Rows from block 3 of the encoder, named by matrix and row number. Rows with one number belong to one neuron. Each number is 500 + 50 x the weight over its row's rms, rounded and kept within 0 to 999. All counts start at 0. Numbers have three digits each. After the name is the row's rms in percent of the matrix's.
# fc1: MLP up (encoder.blocks.3.mlp.fc1.weight, 384x192), inputs 144-191
# fc2: MLP down (encoder.blocks.3.mlp.fc2.weight, 192x384, transposed), outputs 144-191
fc1.29 077:490529518506536536570476517503535464445593553546413555489474424525528500407512412564461385447529477488524461476494516595528475563515407550505489
fc1.30 089:550547510424494484558444456480383432528535541453466542499587514601485446460539541479637548543450416574415455539506558413506411439462517537531418
fc1.31 148:520371578545493527473451577536432451473467501485449580507437499503557417549536531586530504529509563476460524462509488445520556532594506467478499
fc1.32 100:478400513483540528544592440473571538452465463470491540472425583515520565489524487512446545495415483504538494493578527526558511480493573535533464
fc1.33 081:412534556543637570546517505439498443437538547453458481588490502596538545500457503533507520506513490467477464405461564528500490512434533488460422
fc1.34 085:493549516497524488489519568533517590484494514453508498559482437539477440577495532500568520576440542517513599576475492402603596533507517425496465
fc1.35 128:488529609411458529508488457558495522502508430471457536491509642623528516418593484632448519520492472500453404497509525532504523578589533424525485
fc1.36 106:584445479477520462496491462471390473511426525492583460494570517517535386435497443509481437504461526524492548513610500450538467541600587492467659
fc1.37 107:440505508439424519465507473537488527482522510553470487569460469542603542501446466547532513555477496540517545600468514509430485542433479474532425
fc1.38 097:551480472514525464459430432610458507466546498464568609498495531499493555549506471461513558509531488598509478550506358498508429487453482453432567
fc1.39 090:429413522510507456466374531584464522538461530499534608514456500536514509491556532496516635552524552462524540502579526589441490482454430590449534
fc1.40 083:442540537507469472455426542635442530497516499581505450568463410495433448480627583544519540513492518504563479461455555480583619475457519447492428
fc1.41 090:447464371541538423473596527463552496427526458531537425468503515513547498566390540472485469551588546524486555464484515507516571575532493597421483
fc1.42 093:509486444504474523484461472500379496444534482449478505455516467573448424488409481433427479507451491472455461452420446448551519543519435469554583
fc1.43 122:447475567539467465481515567580516423526513501541501519558547568511474516533492509391454552437498459503507525563372537489496456502449455461535548
fc1.44 096:557555522512500588524489448499491517610512534519558436602362512417560548465446504568480532522461469489566466546557549493522519494451451472608593
fc1.45 114:499523483560434607565494516416443485456506416470549477525521502448522575422520551436531462449452460544452562538473509503450466508477546529577472
fc1.46 130:525530487498467432449569494439447553482513528490464588590537389399511430536490471445618544567523571472438485522517476441566489476518492536491450
fc1.47 145:549533486584524490492510533424494484484447506479547507561472525566442592538528571498538620507490539495535472452525525552508510510504507571483486
fc1.48 083:603521613458571631425533464436490457501567477518522447468523462542453517468517396476444547574520557470502440531480532496583522495624532411595521
fc1.49 093:517469534491555497505463512487532523517509486590535447527455453441522451528536505423548485627395500524441568470408558449447462389466497450432482
fc1.50 095:521519563455520463529472532460499414479445496566551465485548593501485578513523499466538497521478344533446436473421569575435552488417501487587441
fc1.51 100:550522464579552562517495586531529524442455525529559443431493406497551485481462525439479509441456443386472513509611577449500534550433470530518464
fc1.52 100:484571562427504574462502480506517526515506489512507532538519537594520588427473554415592462528428545557513486454556551540496501413466417459542531
fc1.53 109:488499484479511524502523557527486548527549480531618518423496529397422521452504500466503523430513487510509472432420524450513491460530530484519472
fc1.54 097:544537493439489502509475529474490548555520497475568524477485534448597539588480460477523555592567401520525468503381516568564449464456409492428634
fc1.55 128:446411545579486562515521443397516460438462525520470507538522524453478541485490493562598519561507544508473391526428465467535535490458482467514461
fc1.56 115:498534472489423537529506512443506605459538368593459458438489617544485438393579502481475541479435473544445458532482471546536529468500568512536460
fc1.57 104:492469603416546495529514492501480442565544500450464487492375556459461572445601462506501545523522519526458543487420499531598549448468462455540585
fc1.58 107:451503473603460506440531550480446458437537506590573551549426565499520432435500556558442439462542491510553559459534555497530520472485511504497544
fc1.59 132:487454575513498443605511454520534450529473469502459543517522520552593503563571499505503470437502491463494475515516508578541591527451549456498481
fc1.60 109:487540523455502548466535482485500384474518492480544492413516486487538476542483378444540593531451557435483514513547520580432538531498538484473498
fc1.61 101:632431543532489365528454440537500515505519525499466427557462421595527479572593477486533565460445495470457486464556502506574570566404571552554538
fc1.62 100:513509469497557453522475469460481488500467409482463364490399406494430485411571547385532452555538477431491613428524508510559503411481531495492521
fc1.63 095:599559438536447513436519529457424471456504413571444538617488367436516531521500446522543442543442612460582511548499499494459489517430509480490551
fc1.64 085:535517523496521394454523468495573457488538443507362488469466504461481468420538452538597574535447478581460483501431505459515444442473538425530523
fc1.65 089:506493499550440544509519493519406547496587444572477430523396460443444656516472566504568533378483454502596509563568460396525468441507446451446529
fc1.66 092:495448487481491458454531547509511496539463544498495531465595512462566470371499526419444454518476479503516570551491513529402431543458489537539500
fc1.67 128:417458363502571532562455551435511475577487513502558508402491537513443437443454453471532563407512516504477540499518419385409508572481570507492522
fc1.68 088:526518410515594440469375474543439496550463443507555442457563467510485524504492558518516506494492431484506521467486416495559424493607458375556490
fc1.69 085:586398493531458477510499491536498504511469499500565543506473465533515464391474531435595528514409478587531503438475421477474553529468564477503496
fc1.70 071:476459482528482509527427521484447486614434458584474476481479497444510512313544484549455473436671530510471479542615388463596540502532509489495532
fc1.71 087:441490522465552558388542513512555508565377552560513388443512549610441543468493490517505600558476527545453431513542516520491486430525464407606527
fc1.72 088:521530535576569493592411527464447493515434508464562412539430442561419563516496445504502496491451515608414474527426504502512506536502549455452560
fc1.73 082:533542470508485543451487632572568393489518528495508470466484551440524436471390454423592469480488544444484488520555463481501480457550447496544480
fc1.74 095:545437442448563481498621524497413439567472522586486447501448545494529483525515613474505509475599474464456463521513424512492419493518561485466531
fc1.75 072:493469555505622535496609511493469460515533454458496406423536481496417509504482620554441506538409538537446417464491475478421562565416560503483552
fc1.76 174:608447498554440461580603483423557496501477495512517444412490452551471486499557470593473516570505526464556515462439503498390437530508511582494511
fc1.77 096:523541461445549522525520429495468456584409461520469548615574537448552472461475449589566478485462513465562530478540400416458487548523507432527491
fc1.78 110:508542454489521464517462565550579473513466521543510633461494499535510566463466597449601510539529450526528589417522526456552470521499480492414507
fc1.79 141:411566430504561568468509478511541434552511464383541593569553492493512506513431489499515544579474472520505507585588608595544385456575524472461488
fc1.80 087:509516560497492523550517499544460501490423589484501460534495607436563479543499512545508409527607478579504569537560476545617466479491476433522598
fc1.81 093:498494463490586581500481482542528473556477477550458488492501515463518487496584466544394559467461547526563575543618484500465600418534573546519503
fc1.82 101:530444593473427549607488475532511472458482500493463500480473499427530458464432483492481555345556445510570554462506474561518572452496553503537490
fc1.83 107:555582558521400452506438382532516476472442500501597516547457479525501473503485520516518495553527461492443461462517481635451435463495512512510528
fc1.84 112:542528566592573494455568469454487519528501464488474594551512363473565525547468555489514476590438547454480536548515447362529477577497506432515496
fc1.85 083:475495548447538520426435554529534488526506477405467539440520517437512395491511600480486496387521501540559548508462529599416445524510459431462646
fc1.86 100:348508513484455480535514572540436490482518546456533561432538491492525503525515441548515534473568446481568489504550509507515481428512500552515441
fc1.87 078:469479430488412530434566576508527555503516428462525604522531514533489540518459428517380452478494532543495393473564429550429613447490586474509607
fc1.88 114:511442529503514472398485553484491484465492530528601529471455620359427531577479415432444532442486444568443462514460513378510464450484500511583521
fc2.29 071:540542412513540505420528536514465612498477467466541470524525546510491510590523617502524566472545597549467514487531482456540468423426544415515557
fc2.30 093:472472552487505635486515579521498548475512401557440499561568506580523504507476564533532519462534480476434477483501490488468605494496496535430531
fc2.31 142:505418607563533478484510486426511455501520417586480573513479599528492453565503466448450432499585503579583529528419372489526506503452439486494477
fc2.32 095:407409499568459455580473520495447492496456492557577512542560468552508488497563396557532584475559464447500501472508483533487548551498597606416515
fc2.33 074:560441475536491543532506394500438510515464558573463548601556486424519441467560463483456479510557538532495478482490417477435450491446498438477531
fc2.34 097:548538509436454453449501540444535474538440529552503500474536523486501526472502551419451512378440450496476421429472587531446579505448530490530486
fc2.35 116:520598512425445507469475584517523508501556565513446468479477588564519489515510530490547526484519460479419539467481496538531517515510500475511551
fc2.36 105:482444496537504492458472589568471640488503509481442552535548445522446587475485455634470524491574542593575509444435481488485452446537460463483531
fc2.37 099:523397575519504419463499488483535580614540372500457510397482502477511412481531490408540527561531490475515465475496443600519475495495496493541683
fc2.38 089:448549539543536520489574522481525587420475525493493473479494463496543394506397472502489417524566555459481529485502548514442545495451513603463500
fc2.39 100:461512497430511453510515440537534509452432494453581443486505507593389519526526423545571529444467483587506495515592518424455414364507518513410556
fc2.40 096:427583474461511489576431446497454456465539574444530519560545458455574582535534448548563523511468448471489682556499434532458460539425534487502541
fc2.41 090:475537526537381584495461525446431500486533494534541497553457559448472449481539503511537417461534498548504550573417521505485499452506530466569413
fc2.42 090:562589525514462540471544484603514561473460414546426564568471518421569531511513444439465475452529497501545487498573579514522525491469496564406534
fc2.43 116:533590525590484462424480603552498605473500527462501440437512430490564398479575590498524478582442491506542525527556520500459538508586540413521505
fc2.44 093:598395613524540406516530490477435522473508420541481477512510460582426569454501447457469524513502464571502426574499462548478483464515504470462513
fc2.45 113:526575431538520503470521505432553403459490546522486501419483620459487542531485432531485546559528493494551544584503426602566456573552522491589397
fc2.46 126:518540520464454375539525477553507531512518515551510530461565405409465461559585500473474597437569469586510501552510569538503490474596453428511524
fc2.47 134:524535564554519494500560479510473476476525546497538574505539410578502478499507467535554521436492565557543506560416416516464476407511418645510526
fc2.48 086:446583509544504464607470476644510565469584553511523510534466504508538497484485571488453452543458573494450496471528416475462490494456539441440547
fc2.49 103:563538511470457475540450473426486435493486475523487530498551455518493531455513590495431472524453537469566467547522440487501492477559425593564494
fc2.50 102:462579474539553500567537507487442450602479512428448496557605488494572434478459525508536575473466533494490454543521562568427574464520502463538548
fc2.51 101:541497447566598532479473480483488482450459507419543518523485488533426522418597427471436536495465509522500503444541478563492519567652553552529499
fc2.52 098:551538433497485485554451528553559474444542592515498606532510543532480435451577566513454488576530411519586567465494512496491449479606427434509507
fc2.53 121:485468518482533446556574341574538536583546476448521478526464676524473565460418563522477413504497446586488448450467598480544445496538484449569555
fc2.54 096:500483521449531440532537537480445451551527530624487489581539524527432529384426577538450460483593421542500515488549484470450498421547562615536523
fc2.55 117:560457546449424488474592514506538430545481516460443455516521492533563521606424448540493546508527564546483458608564530520576515499551481551509493
fc2.56 113:532575492489481487553397534564440402417442492461483518496560552534492427506571540552497580418545486526517517586497420555493538483480479451453528
fc2.57 096:526526543620466526420507561401400479554460449433491450538499444456554490526491462487428447569501484555564564411451413492560548438515493470418492
fc2.58 113:458489459512462479491494605517479460478560515443641464541497468519575504400539561442602488425475454501549514484450473461563499527507500488424457
fc2.59 125:411507514533544399526485489407440557503562576539450568406536480590524563451570543448429499526430458478388509470499500505518543460558562501498504
fc2.60 112:548529468546452513384591542569441482499583426495476467465506451547598549618579520494591576487551594450478508475526476514483546468463405398504457
fc2.61 105:485517469600523456482539526412593519501510499570520452459620465485483513561575490512472454407364422489505557584472552477512449472480466480566456
fc2.62 093:498478599477601564454469523560453601449548554546444492462455557435472474471522478598524524423472570482469503476552501472555430539447448473538551
fc2.63 103:417492525528330512566440501455500542497560379456569536543477533473503476513481481543608505456534469443614474456477633439498513414543634437462538
fc2.64 087:462544396438445553490406537513405537521480537487523504520497462522490478609476608519527542459515484466513456474523385497531525560556522541463525
fc2.65 088:510478470461495518553539507427402386589486551559556494533582546514546374573608511549517493513559540557428484375542554523498527440448610496486444
fc2.66 095:571521467477528481501516572535439510520522527444428503539509476470406515553525493419525454477523450541506473530460444372448567567498609511432548
fc2.67 106:431565450576454563562566490552464451565576527460436462516529556502499477587400467581467539423437516494500576543438456439442416506466620460450561
fc2.68 092:492509529474504579519590555538522532579476468519435608443572542451508571461394464554551537478533496538479500447519533504490494523436531537579509
fc2.69 088:470575531477535498502508548582440476557520443484371406449540512550440549566518404590395527519521508453499585500416502497429573518516533532501567
fc2.70 073:522439510478474479436590450526509496435560521555530468539525536551402529606502507451560594546430456454547495507408545495517437453519578420434439
fc2.71 098:472576485401516451438443568578590403430586369508555486517474552488469502455463582483455580520474438546587476482472469553508502438527500547607491
fc2.72 083:534476449456472403486451460494505488573512558500470486519422480540569359442540503501455500511460611593468514499548535499459473486451488475518484
fc2.73 081:534505502490533592451583448513454537531560412483550436533570457532537560539521580494496469404496495482516485505445425663448577460506566468494516
fc2.74 084:482429551567536512519462554549554468554553443545430521485524414479505561466517453500523552505401503496525544450491513442525437493504425438449466
fc2.75 066:544558567494428537544413546521490439487469637522534539606571425521472477497536460482497481496507446512517628587433500526548487510527465441544442
fc2.76 133:496466504545464510526435569536470583566584493555470542483469540520433659480494499464415614580427516553547513471555477469484462434504469591515489
fc2.77 102:468526549537546531518530500496427503546499548456500509519528501553466460531480478484470497399617455550493511458546458528512452524555509459442459
fc2.78 103:442453508436502487414516495430500507550601517410554534548567559483511551479464555534449477479552483500553428559472562447508489520520561595491415
fc2.79 144:522621551481416559547411489474483400378469523472521508485538422439607442465594482415524497452519490484521571450586541505537514456586486430516506
fc2.80 093:445449507559476427398571518494544510634534439510527481636475416487443467537435549513508483522535485505480459508479447492400493412455508497391424
fc2.81 093:505567405525587542545549604325485552510501532525543434532452483479509540508445619425491420454565500478493507439409473554493523383471551449452519
fc2.82 102:375463462501513450456467445567563438487505495562403508523468492450473529413480576497493494415497452505528480556519449550555462481533472394413502
fc2.83 108:489484445441534478485483530556485497577601535477504564442589539470494568531547615525418510543483583487489487491453496447631471569552565536509553
fc2.84 114:513507526522414486546491623577497491490538467525468475580560381509461405489525603470481478531479503535405512492467555503607499506481512548465483
fc2.85 096:564500546397471448463441460545574446527379602487508509518469410497440515523551458525406438479443508402517591586546441442478481403510491500525500
fc2.86 107:526417548435468553418498472491539481488465489355503446476499603586456477578449557508502542521481543443455529526625570595545502515449479503434527
fc2.87 087:522472470506539440529393497463530453482421507554443483481468443439466419513420527515513463444554482445460567486442438417459358479471495461429436
fc2.88 120:472386524501539447469530338515487448516519486485569433544546524527522487431517468454429375376557479468457505535501622532588526495494497500489464