From a checkpoint of a small masked image model: encoder patch size [8, 8], trained on photos with spoken descriptions (Open Images, Localized Narratives).
Rows from block 6 of the encoder of a small masked image model, named by matrix and row number. Rows with one number belong to one neuron. Each number is 500 + 25 x the weight over its row's rms, rounded and kept within 0 to 999. All counts start at 0. Numbers have three digits each. After the name is the row's rms in percent of the matrix's.
After each neuron's rows are labels from the 100 images, of 14976, where the neuron reaches its highest value: "responds to" is what is common among them. Only what is clearly more common there than usual is listed. The data: photos with spoken descriptions (Open Images, Localized Narratives). In brackets: how many of the 100.
# fc1: MLP up (encoder.blocks.6.mlp.fc1.weight, 384x192), inputs 0-95
# fc2: MLP down (encoder.blocks.6.mlp.fc2.weight, 192x384, transposed), outputs 0-95

fc1.161 117:481508544510489522485516506524481491534479500441527500493500535516509457520513502516479473491506487506578501517536468488526518457482499503510448539498520522433493537485519518491548496499491531521515509506518480505470472492489517492483493522518495504492525511537490515524524475518523481494
fc2.161 125:540536485478476545479484495497473511514487487490506479464483473473567496474501503538533461513505506475528558491548564474522530533483494510418456488473507500482475495549494491511513529536512499517540510468541506508489507501491525531488502513525491462492456528520458513529524518472485525462
responds to: text has "trees" (63); text has "sky" (58)

fc1.239 106:486491546490514504500498562489488540515492512484520504519526506517535500467474484520481503510527495424464514559511489498540522548482482474494514520476500508463454509504518463445491497503511482490480510519461523469481507516517494545494508478492510521495507543499525489491478502487498483501
fc2.239 086:531484494525490502495482463520492478483545496510498458467497509522495446501509468480462523493488541543508557474540501524484500489472475462465522494514511484461487497505500473549502533551492550491499478485506445518549473518540523458483509496507480510490494491489480482494527480485460474481
responds to: text has "trees" (62); text has "sky" (54)

fc1.62 080:509494456507533479504480498448500481518476499530518492533519481499494489491535460503486496475500499487510478503500512513514481530456511534482484507517506533529482473544489499511474528500521468464511542506466516518488552476468453494504536487517485444506506507478529535475565501516480496484
fc2.62 086:515502564529474478500515470488475549524464494470460482483503510476467484531515536515503496527497493483475494544511511516515495499517508468509546472493497456525519544532487500546483529491488519505499496498517525471474489495503515516514533465483500449451480486531512461478462500550493500474
responds to: text has "black" (26)

fc1.153 083:476533528466475515550491539497510495513560481498472474524502493478559498552484491528519512489463520513521482497505502509449480491496533480522481455480483465470564503483526494500484511476476494468525460512496533523504510486465472482483513447511499495500543520497471514460490453485542470526
fc2.153 088:512468542508479454514508463503497505530519525507506482510527514499529528492532532496476500539502501550523504551486495491513482495482497538506485476538505510512468497537487532496483508432464506512495512524493540486478480472522502530473500540497480528459566484517488483511528511497507518473
responds to: text has "wearing" (30)

fc1.178 089:485515517511544548496483498509494534486507496453492524493504475481535515461495509510474534527511461480509557485517496537500515498524478503533516519495490498490532517511505497451523543494462499436481480510488538487503503450534525483529506511497533457494495524500531527537456465447521511505
fc2.178 093:453530454486483508486484484499520433499482476476496500493458465554478548539515514487500486494498514516492516546530516513470522473457498556485509511510485463560508518508506529501508515469514493500478474485498516505472529476488497476497459483496488443496487474485477549468536509505542493511
responds to: text has "man" (29)

fc1.66 109:528454484514497524486493495527538498544474504535442498496569511506520519511551483443486512494507511489512515459481535494515560539516478512467513455499500540501511508513487450512495490490484517489471494503519491463524483472508532469484525487464504506535501521480542512526483517520520472553
fc2.66 119:538483511519476478473546431516513484491513512479515446507510491490510500502526532499553534495514522420486461528522494489494505511508471522494483479467503482512501519437465486530533502478546518527511479492458508494499522474522514488517531548472537486499495539488486523518524525540539493528
responds to: text has "grass" (34); text has "ground" (30)

fc1.237 104:450516486507444552505514545513471461497542514494505472535427470490493489486488534599490541477465506510479507466484521454502526498507511500531452500495487523519497504473485526489482494520506521474500536489506512437497553507481477519478518461468521504514489503540516481531549509528494537486
fc2.237 112:486507536472506511520460482540503498506493527473504474523470505491505521530549473523495547520489538532501508504493538509473492540494504522490543488522520508478503522514483508480488491500514526484501505510490490490466480507492479459501479557518506468533527509488455539498560484518510476450
responds to: text has "buildings" (29)

fc1.290 114:548508461524519507496536512543481509506477458489476527528508498476477511509500523486496510470488468518514454497482513530515471462496541500532499498512509539462534510478500517502484501491487525488471503481482528497516517481480550539526533456507507513497489504501485515507502533520500522500
fc2.290 112:479552539487521504517527447510486507512453515516485495476510493459509500508530505506531485468479517494549530454515515493529501516455506484518527496535478506543489452465456496521532488475504505520509506467546526463519469462480470534463451510466493464484514516493470502480494546486484518502
responds to: text has "sky" (61)

fc1.362 116:480534523497507508491503505532498531472488507512461491473470516462460534454532490523508481489519517512517527465518523474506458442513531495513489536509466503524527435508455500482529499534481536486529498494475494518490517499490504556477463526475500519495492489511479514498521465502513486544
fc2.362 098:517530513461487496458486481470470441547514521478518467504509517499508468459507538512495479520497471505483502510490499488471487478520519479500547505501477536487502483478476474513509462509510567492528513492503476468497536535479564474462525538524480479497501481560496504490520498511453500455
responds to: text has "text" (35)

fc1.341 102:544484502531475496536494504478509520523532501467471492550465497521495524528495496526476519506522517528506485544536454485470535490511458489463475510483494529537513457521524489520537508492520486486471516505501483489506479455495495473513470510458502472513501541504490526482518475529518514505
fc2.341 121:529518458449491508524508522512500494460556482486510528494495530513532481520494510492487534539449500518524514533499511463473535457537507469535496515486498462500541500518466528522468485489532510465477519508480483494484507442481513488528511475496514491509481532449530481452525496532491501499
responds to: text has "sky" (83); text has "trees" (68); text has "water" (32); text has "buildings" (29)

fc1.93 113:473522513515514482493529539507501527482494538511495504497519509489484576517532532493512486495540526456464494505506475455497465573529461498505514472511543526521521480489543499499520467494483459506509537456512445539513521471515496510532523446486480498519523501451501490497504514485505490502
fc2.93 120:493502511472517501478507446482474532512517557453493496495500538544490494485508500481525499530530526483512499469480479503482519504501501488479473489488482522494530530445504543507530549499522498464486488547444476446513456505501490483529503495518488473533517499584486490497516471497470522540
responds to: text has "trees" (63); text has "road" (32); text has "grass" (31)

fc1.375 099:517503505469492521487507486546510552504537499496509512483442468505496512500475540509488485491490489507498462537515483470492484536529505475491484492451479542459572510494502504491520490444499528521443500523497480487482523491568497533499498495493508538499480500485491492519534514555488509482
fc2.375 092:487495483508522491510513504515523479476518502462490487524501492492516500532525488467522482502533487491480532525460542525543487470495537490531473473544542461513483534495480542513502493556465499492543512455447517504466486495497497489506507498512509498521516500520525511514496471492491526497
responds to: text has "plants" (26)

fc1.272 099:536545522514503528464467525506494518482464465520494455481488499485502487524503463488518494492495510475493532534473502537467484512482549461548554482509490537515516514511478478502527483527490508524508504484478517512508497519464520503472482484503490486507472499467526531506482498517498484493
fc2.272 105:521480511512508517456459497533484468498496528509516455537501490489496494489503468512458560505503477592530501494477497492502504542479534503495480491515491460499530535496462488499500509510495497476508498511502509542498509514501539506496540525519508493471484490464436490450497530530548522495
responds to: text has "wall" (46)

fc1.316 116:474475491514485459515490531483485535537511432522515519512529473444504466530475515464478479482507503537511448515488484559522463548505528508496491516558536505496460486504506476513489508475489490502510517496457504508495495480485489511478485471520503531515526489509560498522468515528509483536
fc2.316 118:476486498529469496474513503505527472477520542480497541521498504504464524506487476507491493485484502515517451484491458520505509506494505461545522486498504492553477489495534500489468490508452517509511525505496503457528493495502528530526465514527530530493472483538554489512496513510507489524
responds to: text has "trees" (86); text has "grass" (47); text has "plants" (29)

fc1.115 108:526533517552501517516486479484501491471504509531480457523502460464476496521488492505499474471497502514480496493522550498561485516504551505511532490477501474478531496497522509528440518525484529512459473491489540469501507474490538521514555510502489514500508506471510506545511471513515499502
fc2.115 111:501500513519494519484514553469518465528471514518498536517521498508510542519517492501452461514483454490495504543526457503483482515496460497525498472507470482535458535503517471472500507558491505526496461509511544472507527500510528470482459522485458489459497478510507509507502507559528515489
responds to: text has "sky" (81); text has "trees" (64); text has "buildings" (31)

fc1.291 081:480513482511478490446501482470511489509495503496513489488489472479480510536498493497563484485476492501514524475485497460532521517521509489489504497467497477485516493486510496516488515426498538498477502507504509513452507511493509478520506484538518524541507475412534523459496510486492461528
fc2.291 105:540448471530501514488508529505493517569468504496470524529537479482480516528512536516466483544531513485525477515486486501479515455472474487507451526498497539494538515507513519478496495450531486480476465484542468492522546461467505476525504522517481470478499505521488478475507503475503501478
responds to: text has "color" (36); text has "red" (35)

fc1.324 088:437491490488458521510465519543519507510504513455512520505473470499494499494552505492484511530515482493552467490537485489434522543473523481494493469478525512493534488515475478510466504446499474508514522467496502499473480525533482492527500493479450487494533516499504490549484480490480486500
fc2.324 089:502481549550525478510521521488543496518527553563472511498496492534506493488483493532521460483508496495438490539495525498493458494448512446508522512522459533482491494472519513519497546488516505492540536509497502525486478486493491512491469527473524517512480472467478455487500493508504486504
responds to: text has "plants" (47); text has "grass" (40)

fc1.61 096:542496552442506517513509478499506507522530513534486498504494509497530452476507539528460504489465471488517464475445486483488498527486519468518545479494509532476545485489495458519513476478493493497516493520501519533498477476489506489476518479498495502515463499496516527467477484528507520468
fc2.61 104:473499513508447509506472494496500480489470520502509504541478488510497499532466541519493483520528484524518540480491457553556518509507550533491543491474499452504486476510469503490517516438499519478467502498530474574477459487505528526499489504483486578518474469496525541440491512520512509492
responds to: text has "wall" (49)

fc1.129 087:503498467505521531509492463494504503473544489471453491507495507486475480487480537489486517543479477469523472485456542500471470492489527508503532488505478480453509521493469493507481481482513502516508513489538526534535461507468442475510493499532487465498519517471532520468500528576487433471
fc2.129 105:540507491539481500501520490499505454502492516480505523495494481541494482522558509498505497483493524480532521504481459514465509506493494535463483456494474487530525483502540521476449463447494494519491497504504493517551537499493521561498484491491493524503480500513525499500564497466519545553
responds to: text has "wall" (42)

fc1.232 100:506587495513488508507486509522464508485554453507452483536519487497504546536516487447472476526509518531479467483505493469543497517523500479501500492533511525523498461486506478501496463484498511543519501567495463500490445532491472488520491490492476481503493460474494497490512458497480525566
fc2.232 101:504482485497546477535529461501522529477510498468538507497543488478471514521497510515475453514467510500463507507470513532488454492514523501520501490532472541475538520489536511524534470483514462536528470517477554438492472479512493531487503514486483498530479478493497473494493539472517472494
responds to: text has "grass" (27)

fc1.86 099:480460540488522511529520521498459499512472510480471504515497548509461526535562495535545523469512474536538528490477464512518496508490538472530484493512481509486503479518508473515487485409470505479541491503513488482517474469506503539485499468508493511489461492486516456489514520496470493515
fc2.86 099:508531515496479514512485459525457479481497509537506496494477471518499492493489501518511455488525486506523497482449516508463512497501470503492494539503522477536487478476524489481490439538462532487546520488487505496460496527498507522490513483455526538523503505486486511561483498505551485527
responds to: text has "trees" (66); text has "sky" (61)

fc1.91 110:499510458505511502546507489560458544518496479499508535482511498546519471448492506521497486517480504512500519526529537512513500462491467516503520533511509508491508489494465544540478496455518490472468506491503495503494518495493506544489472509517472489501500475525481513467459493503483473455
fc2.91 103:486492500496496546505512496479502491437529469466498469510468478537529453554499499475534504484549458521491511502483503534503505498452501450467483509487487501500513490471494447535504540512514438474510497530543520535507500521541520504495503477473520473495547500519513488504461492490497479513
responds to: text has "woman" (27)

fc1.213 080:502508500509492531494468528492484458479461476497510506473493440477500500478492542487517534482452556523500504493509529449520481535486539471515492445497482540436514489498508528484503514540501520495491480516523513518530543499494509516497498514553505456514511472497512527460527457483490491526
fc2.213 086:471483484481497479529543475458512504500506483512541504519532556454518528482553490535481461490460480463487491532471471462523494520500483541473544503489508473533482528491472456512490472532470491478515502480495493497476486466497484512489518551462531510495452493549512447479511522501460486508
responds to: text has "text" (26)

fc1.22 105:541502503528512556504478468511474500503540462511495488482494471521533492498506475488477503468478482444519510558481500495548526540502532482524481558514499506458512501505474522472510492473493480495491536496436499526503492509510533500524529484505525503498469459491481528478491539544502458484
fc2.22 111:538492522479527517493523484509521510476501468468478522503501512499502481457486500485529501518476542504558539501481537505501502540471537520515542518570522506512543502501499495478461531498514551473484527460481464509474488447492521487478501517513476500461532464514481504443520469525475521464
responds to: text has "white" (29); text has "black" (25)

fc1.133 103:462469482523494448496484509497470525467488510481466504479487477523475496530478508507513567471523501459528480503485547475479479508510487530509476499514535512537478531479498503499508476510539510489526517523531507498512475519493518525540511468497497484512519456496536500458524488480508490473
fc2.133 100:521529518493546500523485504518467502528505497516554492469467508498515528479500491467506485469494462557478539482504513521497464483516499497490524494543455485515483467520480500495483491535554463497522484470480513523485529478523469494504510475499520489484498502474477481508480520536564536449
responds to: text has "water" (30)

fc1.135 105:523502457481476494495503482545512519514487470523498498478526490467532504551475511493474466520476467503478490487477525524567505455506505467560509486496500500482508496498504482536522558483493530475527530506473524522487495516466535456508513521503540496503502475482510478490492524511473448482
fc2.135 106:474515468533519532485550503478488481501484485459469435526513540509508515488497472537504499475496485526504559480500530487539499473496514502478510537489491483471480508511451456505497453523518534572542496528547480492471534478518524504460507485540506501542481478515465504466505483545522508405
responds to: text has "table" (30)

fc1.34 117:522513480512522487497551459462529516510521455498491475515508503493500474490465552509486480460494494468466499463500493537464507484522501480544548483518519532479522507500503495453539511508456476458515533518511509487503530503540530496497529456508478471485505505505496533494498513515509445507
fc2.34 113:531506507515486486503476478460509487482497498493502462513545492539515498464504491500512492502465471514511534503475516505498496495515476462428499522499512486489469479487516477515516485497493486500493512519492509498541472540472424503497459518498498509501507543477465491528489507534526538517
responds to: text has "road" (26)

fc1.279 094:488490500510498487476488542519539525500496470499504528499517515480494473457515504532529445524512497495470535504484466461506489571509519503485478475467542482495487473472503497504477487491568534478450485467485503534491499500481526528489505475465466513506495563520481539480512487525478518546
fc2.279 094:519452509493513504497483483518512449475502480523486513539474487479501492542493496508506513494499458486466499486482504491509521506525526526523484485497511482491523519490513490490505537490540501488504512525524516511517504518472506438451542420515515551480496520507481499497465495506501497465
responds to: text has "which" (26)

fc1.101 127:469465528517461490507494522534516545564480466495480515550521478487504498519430492529462488480476478529488470503516515520466486487497534473517502521502561494504513527557455520514478511468494470467516467516517533519521557484480498478473508463504498488491529497514498530527500497518493526490
fc2.101 120:479489491509498501507472534531469541483515509502525491460472486497451478479507503489480533535477523494526513485526496543492493499497528477491482485517498508488461489518462514515561495499533515518492462515494507502519516517541524469522474498519538513527530500493510483564525506468461490497
responds to: text has "trees" (88); text has "sky" (85); text has "buildings" (37); text has "grass" (32)

fc1.233 091:470497546465519523500485497490461460487498495532519515529467512535489500457500541479510455511499512490486494476505491479481517452494538490519473516528503479491508478447492520536491513491495508502517539524513443532519487485507516506479487529502505475513532466519502487525487483463497522496
fc2.233 096:491529491485513522536493498490535518484490515515486482452513488503510506516438430490499501479497497520474505502442509463523467492541513528523500519474499467507522474546498493449484481523489464490531541498512519477515497525523453489506473481507492535514488483517515519490482502477532528475
responds to: text has "text" (27)

fc1.224 091:494526523492510551516555504504493497512499475505508548501484487466527462481496544454523475542522499449475522507489513476505520501496442516493475475499467468503454475541504503453486489552471479459512501460485516469495539487484516477495475485499483524489515543483513528496529503484484528473
fc2.224 084:519474486504448483451432520467498466510515499509520464484498523518544481502487455506460517506465497535495530508479482509495481506461508543480545506522500541481510476483451476456507526490531498540511487541519505490463485549567498510497531486488496509517493475506510512503526513505553454487
responds to: text has "trees" (57); text has "plants" (30); text has "grass" (27)